{
  "encoder_arch": "vit",
  "image_size": 32,
  "encoder_bias": "none",
  "decoder_width": 192,
  "norm_pix_loss": true,
  "beta1": 0.9,
  "beta2": 0.99,
  "epochs": 49.8
}
Rows from block 10 of the encoder of a small masked image model, named by matrix and row number. Rows with one number belong to one neuron. Each number is 128 + 32 x the weight over its row's rms, rounded and kept within 0 to 255. All counts start at 0.
Before each neuron's rows are labels from the 100 images, of 14848, where the neuron reaches its largest size: "top examples" is what is common among them. Only what is clearly more common there than usual is listed. The data: photos with spoken descriptions (Open Images, Localized Narratives).
# gate: MLP gate (encoder.blocks.10.mlp.gate.weight, 512x192), inputs 117-155
# fc1: MLP up (encoder.blocks.10.mlp.fc1.weight, 512x192), inputs 117-155
# fc2: MLP down (encoder.blocks.10.mlp.fc2.weight, 192x512, transposed), outputs 117-155

top examples: text has "food"; text has "plate"
gate.100 [125 113 180 156 162 133 109 101  63 153 156 187 171 111  87 147 131 107  98 143 109 136 127 164 137 114 129 100  76 150 101 106 122  84 114 138 163 104 150]
fc1.100 [113 153 194 129 165 150 142 162  90 104 103 132 121 121  80 178 141 127  68 120 184  98 110 105 178 150 197 119 109 139  99 100 150 147 183 162 225 184 122]
fc2.100 [178 175 100 128 132 134 118 110 108 134 154 151 147 103 121 107 155 150 132  74 119 139 170 136 131 101  94 138 140  95  89 127 124 126 119  73 158 146 160]

top examples: text has "text"
gate.226 [171 149 148 190 159  91 112 162 186 108 136 126  96 125  97 106 112 115 180  62 122 136 118  71 168 145  94  64 120 162 126 116 148 144 131 166 157 201 114]
fc1.226 [145 133 133  94  63 102 119 135 139 108 149 158 173 132 162 113 108 158 117 170 121 108 134 147 165  65 118 142 130  94 127 135 111 143 178  94 142 114 148]
fc2.226 [120  92 131 177 132 127 130 104 142 132 126 141 169 165 110 116 186 143 146 141 140 137 187 148 127 151  72 139  97 174  66 189 120  65  40 157  97 142 103]

top examples: text has "text"
gate.394 [ 93 136 140 172 170 180 125 107 155  81 172 164 127  99  94 115 192 122 158 123 142 171  97 103  72 167 166 111 107  99 121  84 147 117 132 128 110 114 138]
fc1.394 [180 135 141 164 188 151 123 122 145 110 113 139  53  88 147 100 148 116  59  75 114 152   6 132 163 142 106 141 169 119 154  99 153 123 165 123 129 148 181]
fc2.394 [105 123 131 144 138 189 191 119 168  67 112 131 142 133 131 138 181 130 146  66  78 135 149 136  64 114 136  97 146 168 138  88 158  75 163 174 183 154 146]

top examples: text has "people"; text has "ground"
gate.384 [149 166 123 168 168 140  96 181 149 142 119  80 175 150 160 135 175 142  99 101 127  90 179 158 146 105 120  92 186 134 126 201  73  72 105 101  85 105 159]
fc1.384 [179 138 144 182 166 129 113 173 167 154  87  57 151 149 126 154 128 112  80  78 132  98 166 121 129 158 107 144 147 143 117 182  49  85  76 152  87 124 132]
fc2.384 [ 91 139 156  96  82 123 174 106 195  79 149 169  81 145 104 129  98 121 101 102 133 134 131  84  99 138 149 138 153 130 190 105 150 136 120 146 113 116 160]

top examples: text has "food"; text has "plate"; text has "which"
gate.361 [135 164 117 165 188 190 131  58  89  95 139 128  83 119 113 109 162 152 120 136 148 145 124 122 151  23 205 137  84  99 146 147 163 144 118 117 146 126 146]
fc1.361 [ 78 103 122  87  98 131 135 175 141 116 176 121 123 149 155 124 123 118 151 100  97 128 152 137 108 141 111 131 130 159 123 131 161  93 152  76  78  56 142]
fc2.361 [141 136 127 120  72  87 155 211 104 147 144  81 105  90  99 152  65 205 128 120 157 124  98 134 146 232 169 166 126 166 124  99  95 116  92 164 114 128 149]

top examples: text has "wall"; text has "table"
gate.475 [153 136 109 108  91 102 122 152 131 118  42  46 163  85  97 150  91 102  96 108 119 174 113 151 121  96 146 195 115 109 100 130 148 144 127 105 111  80 152]
fc1.475 [127 110 108 141 213  99 121  74  89 142  92 179 146 221 160  97 146 153 125 153 113 127 191 104 103  78  95 100 145 105 174 149 111  53  78 176 134 193 115]
fc2.475 [135 147 154 114 155 102  80 106 131 155 159 116 160 189  83  90 110 179 174 151 127 152 147  82 147 129 112 106 137  95 110 162 103 135 147 177 112 161 105]

top examples: text has "people"; text has "standing"; text has "them"
gate.321 [149 122 130 134 149 124 127  89 154 115 181  77 187 158 137 149 171 176  97 158  95 142 164 146  79 133 117 105 167 128 175  85 127 111 178  97 146 167 136]
fc1.321 [145 136 132 171 145 148 124 159 107 125 172 144 177 122 123 120 156 162  87 135  97 172 184 146  84 130 175 138 160 113 130 120 107 111 109  83 145 119 171]
fc2.321 [111 146 119 146 132 118 144 108 134 141 103  81  68 104 137 108 134 115  49 142 144 112 136 137 163 103 181 157 178  68 153 104 146 106 143 130 102 110 144]

top examples: text has "text"
gate.196 [113 114 149 109  73 197 119 141 151 103 109 112 130 131  63 139 168 114  87 186 102 134 125  95 110 200 149  95 128 135 117 168 118 147 109  88 129 148  99]
fc1.196 [ 99 159 153 114 106 147 148  92 122 116 124 118 123 132 103 134 160 174  47 121 118 104 110 121 109 144 137 111  75  76 123  82 127 101 115  76  78 146 126]
fc2.196 [133 114 107 172 164 118 116  69 144 148  93 130 103  98 137  67 110 133 137 134 172 164 110 170 146  92 164 178  99  74 116 134 152 142 109 150 102 131 139]

top examples: text has "wall"; text has "standing"; text has "holding"; text has "table"
gate.159 [149 136  82 119 122  42 116 155  76 147  58  71 141 105 191  56 120 120 143 116 128 135  97 178 146 156 148 100 155  99 121 102 134 138 137  66 114 134 105]
fc1.159 [ 90  87 145 170 163 156 136 115  49 128 123  87 128 108  88 168 141  81  92 129 139 135 107 107 162 145 121 171  99 128 183 142 120 168  91 140 185  77 155]
fc2.159 [ 80 153 117 109 172 107 120 165 174 143 113 151 161 137 154 119  75 157  85 112 176 127 120 108 123 112 215 159  42 115 112  95 142 159 129 153  95 135  89]

top examples: text has "sky"
gate.171 [163  83 110  70  97 134 122 164  88 153 147 102 104 132 159 118 181  96 145 102 150 103  91 107 125 122 152  81 160  91 108 117  97  83 132 115 129 160 119]
fc1.171 [117 106 121 146 139 121 133  69 108 130 162 147 121 160 136 116 102  95  93 160 155 157 119  95 132 126 124 171 127 134 130  97 197 146 143 145 134  68 150]
fc2.171 [180  45  84 100 119 110  91 208  98 179  94 112 118 150 123 118 180 131 180 103 131 147 158 135 147 106  95 104 169  72 123  96 118 130 102 128 143 112 102]

top examples: text has "text"
gate.217 [137 134 123 134 145 135   0 110 105 130  95 123 116 126  97 127 151 130 138 126 117 129 127 112 132 125 139 141 137 101 117 132 137 144 124 135 143 139 115]
fc1.217 [ 94 103 157 129  61 163 177 138 117 178  95 138 117 141 141  83 107 114 161 110  75  77 165 198 134 108 116 116 132 137 176 141 128 155 144  57 133 166  95]
fc2.217 [144  81 165 187 146 142 126 156 125 188  96 128 172 111 194 116 133  59 125 137 108 160 140 101 140 131 105 121 173 124 150  92 159 147 117  42 170 118  81]

top examples: text has "trees"; text has "sky"; text has "grass"; text has "plants"
gate.499 [115 154 113 137 126 156 113 120 152  74  73 136 153 137 124 171 118 135 135 203 154 136 164 160 142 186 161 120  38 134 158  77 134  62 154 164  91  91  74]
fc1.499 [ 80 180 149 151 114 214 128 129 145 120 177 128 121 120 133 166 109  77 111 158 157  89 149 140 135 199 196 125  71 134 130  78 133 102 217 198 130  71  77]
fc2.499 [136 144 139 140 152 168 121 137 172 116  84 156 170 162 120 171  93  80 172 202 143  96 179  94 173 109 184 182 166 133 144 131 107 121  83 209 152 169 134]

top examples: text has "wall"; text has "man"; text has "two"; text has "wearing"
gate.34 [153 129 127 103 145 123 134  88  83 153  86  92  89 160 139 206 128 146 131 101 112 159 170  91 167 132 146 124 184 126 139 104 103 108 108 125 152 138  70]
fc1.34 [118 168 154  79 137 103 137 104 172 142  85 157 127 108 126 109 132 114 123 129 102 168 112  74  53 100 135 111 161 116 164 106 120 132  97 114 146 144 102]
fc2.34 [126 133 157  99 151 162 125 130  92 123 117  95  94 119 171 190 168  98 116  86 101 113 142 101 152 138 187 156 177 119 136 134 110  82 223 198 160 139 143]

top examples: text has "text"
gate.306 [ 93 108  91  93 161 118 125 131 185 119 136 134  78 160 141 112 130 109 111 119  13 119 113 138 130 131 146  90 100 128 105 177  75 116 109 128 129 141 118]
fc1.306 [126 143  96 210 178 164 123  62 170 142 127 122 104 116 109 115 146 138  83  38 109 155 139 131 108 125  94  99 157 109 100 142 175 167 189 162 144 169  68]
fc2.306 [119 147 131  85 150 156 142 124 121 122 153 178 161 178  90 162 129  69 215 153 151 111 135  91 138 155 172 168  95 120 157  97 124 119 145 135 142 114 152]

top examples: text has "food"; text has "plate"
gate.383 [120  81  59 155  91 123 111  95 159 109  81 131 153 129 143  98 214 126 155 124 123 151 116 126 165 121 161  92 118 119 137 130 138 123 116 156 170 191 126]
fc1.383 [138 107 108 191 132 112 124 209 176 138  84  69  75 116 159 170  95 179 173 124  83 135 153 128  91 136 114 104 140 221 104 162  86 153  83 116  75 128  97]
fc2.383 [152 110 126 129  87 119 110 141 153 172 163  95 176  94 100 109 111 204  82  17 110 128 114  73 103 152 133 132 187 147 156 128 133  74 134 144 109 144 111]

top examples: text has "text"
gate.421 [100 106 143 100 177 106 110 148 181 115  63 129 106 155 165 221  47  62 124 187 142  88 104  84 111 139  93 106 134 111 124 166  97  71  93 197 138 135  88]
fc1.421 [ 88 154 183 113 167 159 122 127 181 122 143 121 108 167  83 174  85 185 109 112 111 136 138 140 126 121  76 117 159 106 144  87 186 122 205 138 133 141 164]
fc2.421 [123 125 145 108 124 118 145 126 133 107 107 148 143 156 119 150 100  88 139 128 141 131 163 133 130 120 169 197  62 107 110 142 130  75  81 142 141 181  82]

top examples: text has "food"; text has "plate"
gate.406 [144  86 197 139 145 116 115 127  97 149 171 156 120 154  99 130 131  94 108 137 159 113 123 106 150 124 135 164 131 134  77 118 101 139 134 168 131 130 107]
fc1.406 [ 97  83 179  88  65 103 101 115 133 136 150 167 122 171  95 157 132 124 103 140 145  96 138 133 132 135 175 152 155 153 122 107 171 142 144  88 123 192 108]
fc2.406 [123 159 125 111 113 153  91  89 129 142 156 141 117 166 106 127 114  85 137 164 120 140 114 146 162 122 112  90  82 131  94  83 161 159 165  98 101 131 138]

top examples: text has "trees"; text has "grass"; text has "plants"
gate.194 [ 90 161 123 127 128 130 124 102 123 159 160 130 168 122  42 112 137 177 170 170 149 132  77 126 142 136 196 166 133  86 126 100 123 127 171  84 106 126 134]
fc1.194 [130 122 125 103 182 157 134 163 158 135  89  83  85 135 126 168 136 111 128  90 142  78 131 132 157  82 130 183 141 130  78 108  65 104 122 162 172 123 137]
fc2.194 [115 164 151 119 107 176 172 105 144  96 115 125 109 100 172 165 114 139 118 120  96 138 184 142  77  63  70 120 178 179  80 137 114  95  60 110 121 131 141]

top examples: text has "food"; text has "plate"; text has "table"
gate.502 [ 83 129 179 135 102 132  80 111  90 130 156 136 107 176 103 138 108  97 152 153 155  98  88 109 136 203 146 139 129 157 104  81 144 108 123 132 139 223  77]
fc1.502 [112 138 143 139  70 136 178 172 137 126 178 105 101 151 118 161 134  93 150 178 167 134  79 199 137 170  92 117 197 121 117 101 118 120 114 108 100 148 152]
fc2.502 [125  57 149 126 119 103 124 127 180 111 183  97 126 150 130 135 136 150 194  75 129 100 127 200 119 107  72 105 127 154 140 153 146  77 159 106 104 111 153]

top examples: text has "text"
gate.107 [124 120 132 136 101 114 128 113 171 128  90  70 134 118 117 132  93 139 125 142 162 114 161 156 149 155  91 133 129 107 115 151  62 130 153 132 132 128  92]
fc1.107 [140 107 169 108 133  91 118 186 135 170 146  95  94  98 170 155  79  90 145 145 122 103 157 131 127 152  64 107 157 149 144 120 101 110 122 182 155 130 116]
fc2.107 [103  98  83 104 131 119 111 139 120 125 142 113 121 121  99 161 138 179 148 208 179 126  71 158 127  56  83 117 160 100  86 131 137  70  95 169 163  92 130]

top examples: text has "wall"; text has "people"; text has "table"; text has "sitting"
gate.344 [125 196  71 137  92 171 143  94 145 122 111 115 118 116 135 132 140 172 114 181 131 160 133 179 122  94  71 123 134 128 133 119 121 135  65  46  69 126 100]
fc1.344 [134 131 116 195 132 129 106 204 127 156  80 116  92 141 143 138  96 105 128 203 110 130 121 112 115 139 163 103 132 154 173 162 113  99 158 106 186  88  96]
fc2.344 [128 123  92 185 180  95 103 116 118 140 159 107 104 139 118 139 153 138 157 173  99 122 145 164  74 134  43  92 185 114 105 137 126 120  92  19 112  85 180]

top examples: text has "food"; text has "plate"
gate.205 [ 86 120 107 110 141  87 117 103 141 184 129 125  98  89 123  92 138 127  94 161  35 132 111 114  92 197 137  83 136 156 151  98 128 153 123 129 132 110 176]
fc1.205 [109 145 124  91 129  76 111 151 143 155 154 163 112 152 133 161 168 151 142 150  92  88 158 143 119 114 109 160 232 176 150 133 150 137 120 169 100 149 109]
fc2.205 [143 153 107 153 171 113 138 151  87 121 106 131 119 130 150  88 111 175  80 112 104 123 173  90 117  79 146 193 143 134 191 149 119 182 101 126 137 136  90]