From a checkpoint of a small masked image model.
Training: 19800 steps, batches of 256.
Data: trained on photos with spoken descriptions (Open Images, Localized Narratives), 101725 training examples, 49.8 epochs.
Rows from block 3 of the encoder of a small masked image model, named by matrix and row number. Rows with one number belong to one neuron. Each number is 128 + 32 x the weight over its row's rms, rounded and kept within 0 to 255. All counts start at 0.
After each neuron's rows are labels from the 100 images, of 14848, where the neuron reaches its largest size: "responds to" is what is common among them; "peak at" is the part of the image that holds the peak. Only what is clearly more common there than usual is listed. The data: photos with spoken descriptions (Open Images, Localized Narratives). In brackets: how many of the 100.
# gate: MLP gate (encoder.blocks.3.mlp.gate.weight, 512x192), inputs 0-63
# fc1: MLP up (encoder.blocks.3.mlp.fc1.weight, 512x192), inputs 0-63
# fc2: MLP down (encoder.blocks.3.mlp.fc2.weight, 192x512, transposed), outputs 0-63

gate.116 [ 96 171 179 155 158 157 114 118 118 146  57  98  86 209 106 160 143 145 133 103  90 123 196 138 120 160 118 138  78 118 132  92 161 162 140 101 139 122 125 104 142 194 162  88 120 136 107  54 113 109 188 131 117 107 143 124  75 131 139 133  90 117 131 117]
fc1.116 [102 147 142 114 112 147 118  87 121 104  95 108 123 115 194 175  91 161 176 150  92 119 149 136 120  97 151 156 176 207 153  75 164 114  94 144 135 125 141 134 164 156 125 148 143 172  86  74 111 102 191 118 156  92 147  62 129 121 163 202 176 140  93 149]
fc2.116 [160 119 107 146  96 166 145 101 116 154  86 125 108 134 140  73 181  98 142 117 115 136 136 129 182 151 102 129 111  33 173 157 142 140 192 111 142  99 165 109 147  72 151  73  70 138 164 111 135 165  93 127 141  94  88 152 143  50 126  96 189  90 138 134]
responds to: text has "lights" (26)
peak at: bottom centre (28)

gate.422 [ 88 124 199 139 171  76 119 148 141  57 123 122 109  95 112 137 110 152 178 140  96 167 103 136 119  67  95 132 121 151 125  89 196 108 117 152 167 163 104 138 106 144 107 148 155 114 154 169 119 116 152 119 109 160 197  58 137 130  96 116 174 104  79 176]
fc1.422 [ 99  96 165 136 203  92 143  81 116  85 140 142 164  78 107 176 118 127 159 124  94 156 106 157 164  71 167 183 181 135 169  67 143 114  93 157 119 153  55 164 140 136  87 186 165 129 111 134 144 144 174 155 122  65 194  80 168 115 119 147 158 172  87  71]
fc2.422 [116 101 156 141 161 138 103 106 152 192 140 135 152 117 179 185 153 161 151 119 157 124 137 136 108 116 143 163 124 117 138 131 124 170 145  58  92 133 161 126 158 190 199 156  91 163 135 135 114 115 128  93  66 121 134 130 111 139 144 127  68 193 144  70]
responds to: text has "trees" (88); text has "sky" (82); text has "grass" (27)
peak at: top right (45)

gate.70 [167 157 170  81 131 147  72 105 170 144 131 128  89 121 178 134 164 142 139 113 121 143 147 122 159 157  52 182 144 152 120 113 146 147 172 129 152 186 100 117 138 126 170 150 134 112  89  85 174  91 171 104  91 130 132 154 152 120 204 146 180 122 172 133]
fc1.70 [169 158  99 180 113 178 104 156 118 151 111 172 111 151 114 134 127 177 133 145 115  89 171 116 139 181 178 168 126  92 113 152 127 129 137 108 173 120  79 162 160 140 134 129 100 114  95  56 134  90 154 198 131 124  90 121 118 110 116 110  70 152 196 135]
fc2.70 [152  95 142 157 138 171 133 110 108 193 146 169 184 104 169 162 142  83 126 151 125 105 114 118 140 121 123 114 109 172 122 138 134 159  96 173 166 116  93  86  23 150 174 121  99 150 120 115 115 113 123  90 157 118 110 191 141 126 121 146  76 180 109 150]
responds to: text has "standing" (54); text has "wall" (52); text has "man" (35); text has "wearing" (29)
peak at: top centre (51); centre (37)

gate.386 [112  87 103 115 167 129  81  85 175 141 146 138  99 156 130 127 116  80 206 102 123 137 133  94 169 170  72  94 115 147 125  95 131 124  71 143 147 144 119 119  84 156 186  98  73 106 146  87  97 134 165  79  91 115 108 162 141 143 151 114 161  49  81  72]
fc1.386 [101 177 109 108  98 122 118 118 111  98 136 140 182 136 148 106 136 128  41 113 138  93 140 108 122 107 152 133 114 118 120 115 119 133 152 108 195  95 191 157 140  91  73 140 182 120  92 182  94 137 106 127 177 137 172 160  85 104 119 146 122 134 151 147]
fc2.386 [142 190 102 121 144 172  33 113 145  86  79 178 165 130  97  87 155  68 115 125 127 100 134 142 110 171 130  94  73 161 113 182 118 135 123 179 136 130 108 114 124 125 150  77 214 145  90  96 106 104 133 101 140 131 180 195 112 188 116 170 137 159 179 157]
responds to: text has "trees" (60); text has "water" (26)
peak at: top centre (95)

gate.481 [113 157 140 123  94 168 137 134 125 198 152 141 121  90 114 153  91 105 134  79 117 195 166 178 141 131  98 158 106 184 124 129 109  64 130 140 142 156 104 142 124 142  99 106 113 123  99  42 147 168 124  58 130 131  85 166 116 105 140  81 145 120 143 182]
fc1.481 [137  93 137 162 147 106 140 179 129  96 109 112 138 150 189 127 158 171  44 171 104  81 126  90 107 170 140  59 135 139  98 130 112 144 113 210 163 117 116 117 180 111 174 121 143 155 149 132 131 106 121 213 138 127  76  94  86 134 152 124  87 116 188  81]
fc2.481 [118 109 154 132 136 138  46 163 147  66 125  91 147 119 132 153 138  99  95  63 118 127 132 128 112 138 122  29 125 118  86 170 137 121 121 152 188 142  90 143 117 125 166 147 187 157  89  77  57 105 166 144 123 136  74 175 131 143 223 174  99 139 116  65]
responds to: text has "wall" (44)
peak at: top centre (47); top right (29)

gate.182 [137 117 103 131 120  84  66 132  89 108 141 135 157 109 116 104 131 182 160 159  49 142  87 155 125 108 119 181 149 139 164 116 143 114  90 152 156 151  80 182 139  91 101 175 191  78 116 172 107 152 110  80  99 114 171  61 156  96  77 140 179 113 162 100]
fc1.182 [ 85 175 141 115 103 125  76 112 128 141 166 131 107 150 187 112 163 192 127 130 173  46 101  80 117  98 113 184 149 150 102 122 142 124  85 132 118 115 117 122 165 124 154  99 204 116 123 126 134  78 154  57 144  91 228 116  96 157 100 154 128 141 136 151]
fc2.182 [130 124 141 153  97  86 105  97 135 132 167 177 159  54 221 117 134  73 116 106 128 110 117 118 113 126 154 125 131 141 131  77 138 154 126 178 160 148 131 169 198 163  84 153 152 104 117  99 132 158 104 149 130 105 136 139 166 155 172 111 115 199 150  86]
responds to: text has "trees" (67); text has "sky" (66); text has "buildings" (28)
peak at: top centre (32)

gate.238 [132 145 133  82 110 133 162 150 141 126 113 107  93  92 147 156 159 172 109 110  67 130 152 114 148 120  73 145 171  91 117 165 119 154 161 126 143 131  95 129  52 121 166  96 105  96 105  91 146 132 179 160 112 175 132 151 124  67 123 141 189 111 128 136]
fc1.238 [101 163 137 168 130 123 129  94 143 118  81 102 197 169  81  78 158 172 135 196 136 118  82 140  94 125  93 165  97 128 167  96 128 146 109 138 128  73 106 142 167 165  73  83 136  64 193 157 150 128 121 125 107  89 119 152 101 130  93 116  83 111 148  94]
fc2.238 [114 170  92 105  96 118 125  92 115  99 116  75  92  95 100 124 126 166 125 149 109 183 140 114 118 132 107 199 120  77 185 112 149 145 148  94  36 101 132 124 154 145  39 107  83 119  99 184 178 100 130 137 116  94 140 108 117  85 109 141 134  72 141 124]
responds to: text has "wall" (59); text has "standing" (54); text has "holding" (35); text has "wearing" (34)
peak at: top centre (48)

gate.414 [ 84 119 125 130  54 150 136 126 131 155 143 112  84  81 121 108 144 124 149 113 138 158 157 117 172 162 134 131  54 107 136  53 157 103 121  61 105 116 132 116 111 123  86 117 111 186 203 159  43 111 110 119  77  88  74 131 126 120 149 106  55 132 104  73]
fc1.414 [185  97 122 195 167 124 131  84 106 106 120 138 193 201 111 107 149  92 119 164  97 127 133 135  90 197 148  72  75 112 132  89 131 158 173  99  56  82 114 147 164 127 108 110 139 156 102 201 122 154  88 135 154 127 140 106 175 148 185 104 115 123 149  99]
fc2.414 [179 166 156  31 128 178  91 204 121 118 148 149  77  77 173 158 129  96 119 114 176 176 136 128 127 129 140 137 122 142 173  97 132 152 119 189 153  70 159 105  98 169 131 155 149 116 173  66 135 107 163 147 108 151 143 201 134 113  79 121 122 148 110 125]
responds to: text has "sky" (50)
peak at: top left (37)

gate.396 [115 117 111  80  48 108 109 101 187 119 164 128 117 129 170 113 193 196 101 132 131 141 115 118 153 107  59 112 133  80 125 122 114 174 161 150 119 150  40 146 116 142 110 129 141 132 134 162  91  97  82  93 137 149 142 133 137 107 142 166 148 136  81 170]
fc1.396 [158 146 112  64  92 102 134 117 186 125 155 104 113 124 159 121 186 166  88 131 109 160 117 123 153 124  30 144 179 133 150 129 138 212 174 151 104 169 148 140  63 115 146 158 159 126 160 169 124  99 127 155  99 143 153 111 178  97 172 142 171 100  87 138]
fc2.396 [ 84 137 201 151 146 111 130 113 121  74 135  89 152 119 100 120 128 102 147 107  98 100 113 127 132  87 153  61 107  84 164 115 145 106 145 122 112 117 105 117 146 172 131  86  74 182  75 128 115 181 103  88 103 121 140 149 111  99 104 104  84 103 133 114]
responds to: text has "sky" (57)
peak at: top centre (42); top left (40)

gate.30 [156 132 187 153 165  70 123 113  73 104  55 122 128 155  72  98 132 109 114 182 107 107 101 189  72 125 100 136 141 126 202 102 154 129 160 128 131 124 154 155 140 106 130  94 109 108  99 163 152 161 152 143 138 144 123 160 147  94  89 136 168  82 168 130]
fc1.30 [160 131 112 114  85 129  93 124 186 125 105 123 115 129 155 185  96 182  54 105 167 172 129 101 149 134 117 202 116 133 144 126 136 143 108  90 127 126 111 100 141 183 137 146 142 103 143 141 103 182 140  48  37 103  85 177 192  89 151 152 108 128 113 100]
fc2.30 [126  96 165 150 109 153 127 106 115  68 173 144 149 110 118 111 145  75 136 116 130 164 116 136  66 150 144 152  70 127 128 124 177 124 181 137  58 126 168 163 112 185  90  87  41 156 141 138 129 133 120 165  76 204 196 131 114  87 157 120 110 106 163  97]
responds to: text has "plants" (31)
peak at: bottom centre (36); bottom right (34)

gate.47 [155 211  98 132 131 143 152 140 120 116 126  87 137 130 117 177  79  96  81 159 119 105  93 119 100 161 105 169 110 151 114 130 120  88 115 120 132 152 139 135 161 126 129  89 158 110 140 172 174  63 103 137 177 128  95 137 140 135 141 121 146 140 132 164]
fc1.47 [ 98 139 134 163  99 101  63 125 101 134  89 159 141 111  92 128 160 189  96 111 156 102  99 160 103 101 130 183 104 104 160  54  93 181 139 155 136 128 107 127 122 194 126 115  73  63 127 143 140 139 130  77 112 143  98 118 120  88  76 137 146  97 125  91]
fc2.47 [135  99 116 126 127 130 147 144  92 111 146 147  72  83 132 129 115  60 174 114 120 110 129 136 145 180 132  77  83 126 165 107 122 133 139 183 143 125 171 158 150 121  81 118  37 142 202 128 138 148 100 190 109 111 132  99 142 121 159 101 161 105  98  98]
responds to: text has "black" (29)
peak at: centre (39)

gate.504 [102 116 112 122 137 130  87 143 122 204  92 129  77 181 100 117 161 205 163 132  94 128 127 148 126 140  96 145 123  95 166 163  92 150 170 125 136 150 105 117 114 181 145  95 112 125 116 115  57 121  66  81  79 168 109 141 103 107  67 199 137  86 168  90]
fc1.504 [ 83  97 117  90 138 139 155 107 102  90 136 129 196 117  95 157 146 113 138 162 116 148 147 147 118  79 150  49 111 187 107  96 137 165 157 111 105 122 136 157 161 115  90 176 129 110 133  80 153 156 108 164 150 121  42  52 153 160 193  61 148 113  77 104]
fc2.504 [112 176 191 106 190 138 133  73  93 105 144  46 127 127  80 167 139  96 165 107 157 180 127 134 123 149  87 124 131 140 136 160 161 139 177 123 156 142 142 162  83 131 125  91 125 178 132 178  91 110 142 117 128 143 141 157 125 124 162 140 143 102 109 117]
responds to: text has "wall" (41); text has "table" (31)
peak at: top right (41); top left (29)

gate.480 [138 108 156 113  74 155 183 140 123  74 125 107 129 136 152 132  84  87 135 159 119 140 133 102 136  86 123 105 113 139 140 156 124  92 112 131 133 162 156 123 147 142 174 164  41 128 141  86 147 121 204 165  51 151 199 108 121 116 121 116 156  63 108  79]
fc1.480 [ 99 109 147 158  99 122 104 138 144 137 135 115 117 162 192 100 164 174  63  89 110 126 148 127 147 104 121 154 150 108 121 128 131 137 177  60  85 149 138 104 122 128  88  63 110 115 129 148  92  98 125 108 174 124 104 159 125 107 142 123 106 141 157 149]
fc2.480 [117  97 106 122 101 149 111  78 132  81 135 159 108 115 178 129  73 141 127 100  98 162 120 134  95 152 120 194  89 180 118 171 136 116 100  77 157 142 129 104 143 142 136 124 121  91 145  94 109  99 124 135 141 145 123 153 147 132 138 145 118 156 147 102]
responds to: text has "plants" (25)
peak at: bottom right (34)

gate.95 [119 145 156 131 138 117 108 136 141 127  80  43 144 146 151 167 142 120 143 104 111 191 135 168  76 155  98 127  86 210 132 165 146 156 181  72 197 115 119  67 106 117 105  99  85 150  81 121 151  99 142 154 144 128 122 133 110 114 208 139 113 130 154 198]
fc1.95 [ 73 174 154 102 102 117 102 116 105 171  98  97 108 157 101 136  82 128 129 123 134 110 140 153 147 135  97 179 147  99  93 146 167 111 146  97  81  84 121 102 146 136  91 119 137 138 151 116  94  99 180 160 124 134 178 102  72 150 178 115 154 101 122  92]
fc2.95 [ 32 115 127 140 116 137 133 142  74 154 114 189  85  92  86 117  90 160 152 133  23 128 115 126  91 173 130 128  93 133 171 109 128  96 188 142 158 144 124 143 116 186 120  89 111 100 180  73 100 162  40 108  99 178 143 121 123  99  98  78 125  51 158 111]
responds to: text has "lights" (29)
peak at: top left (30)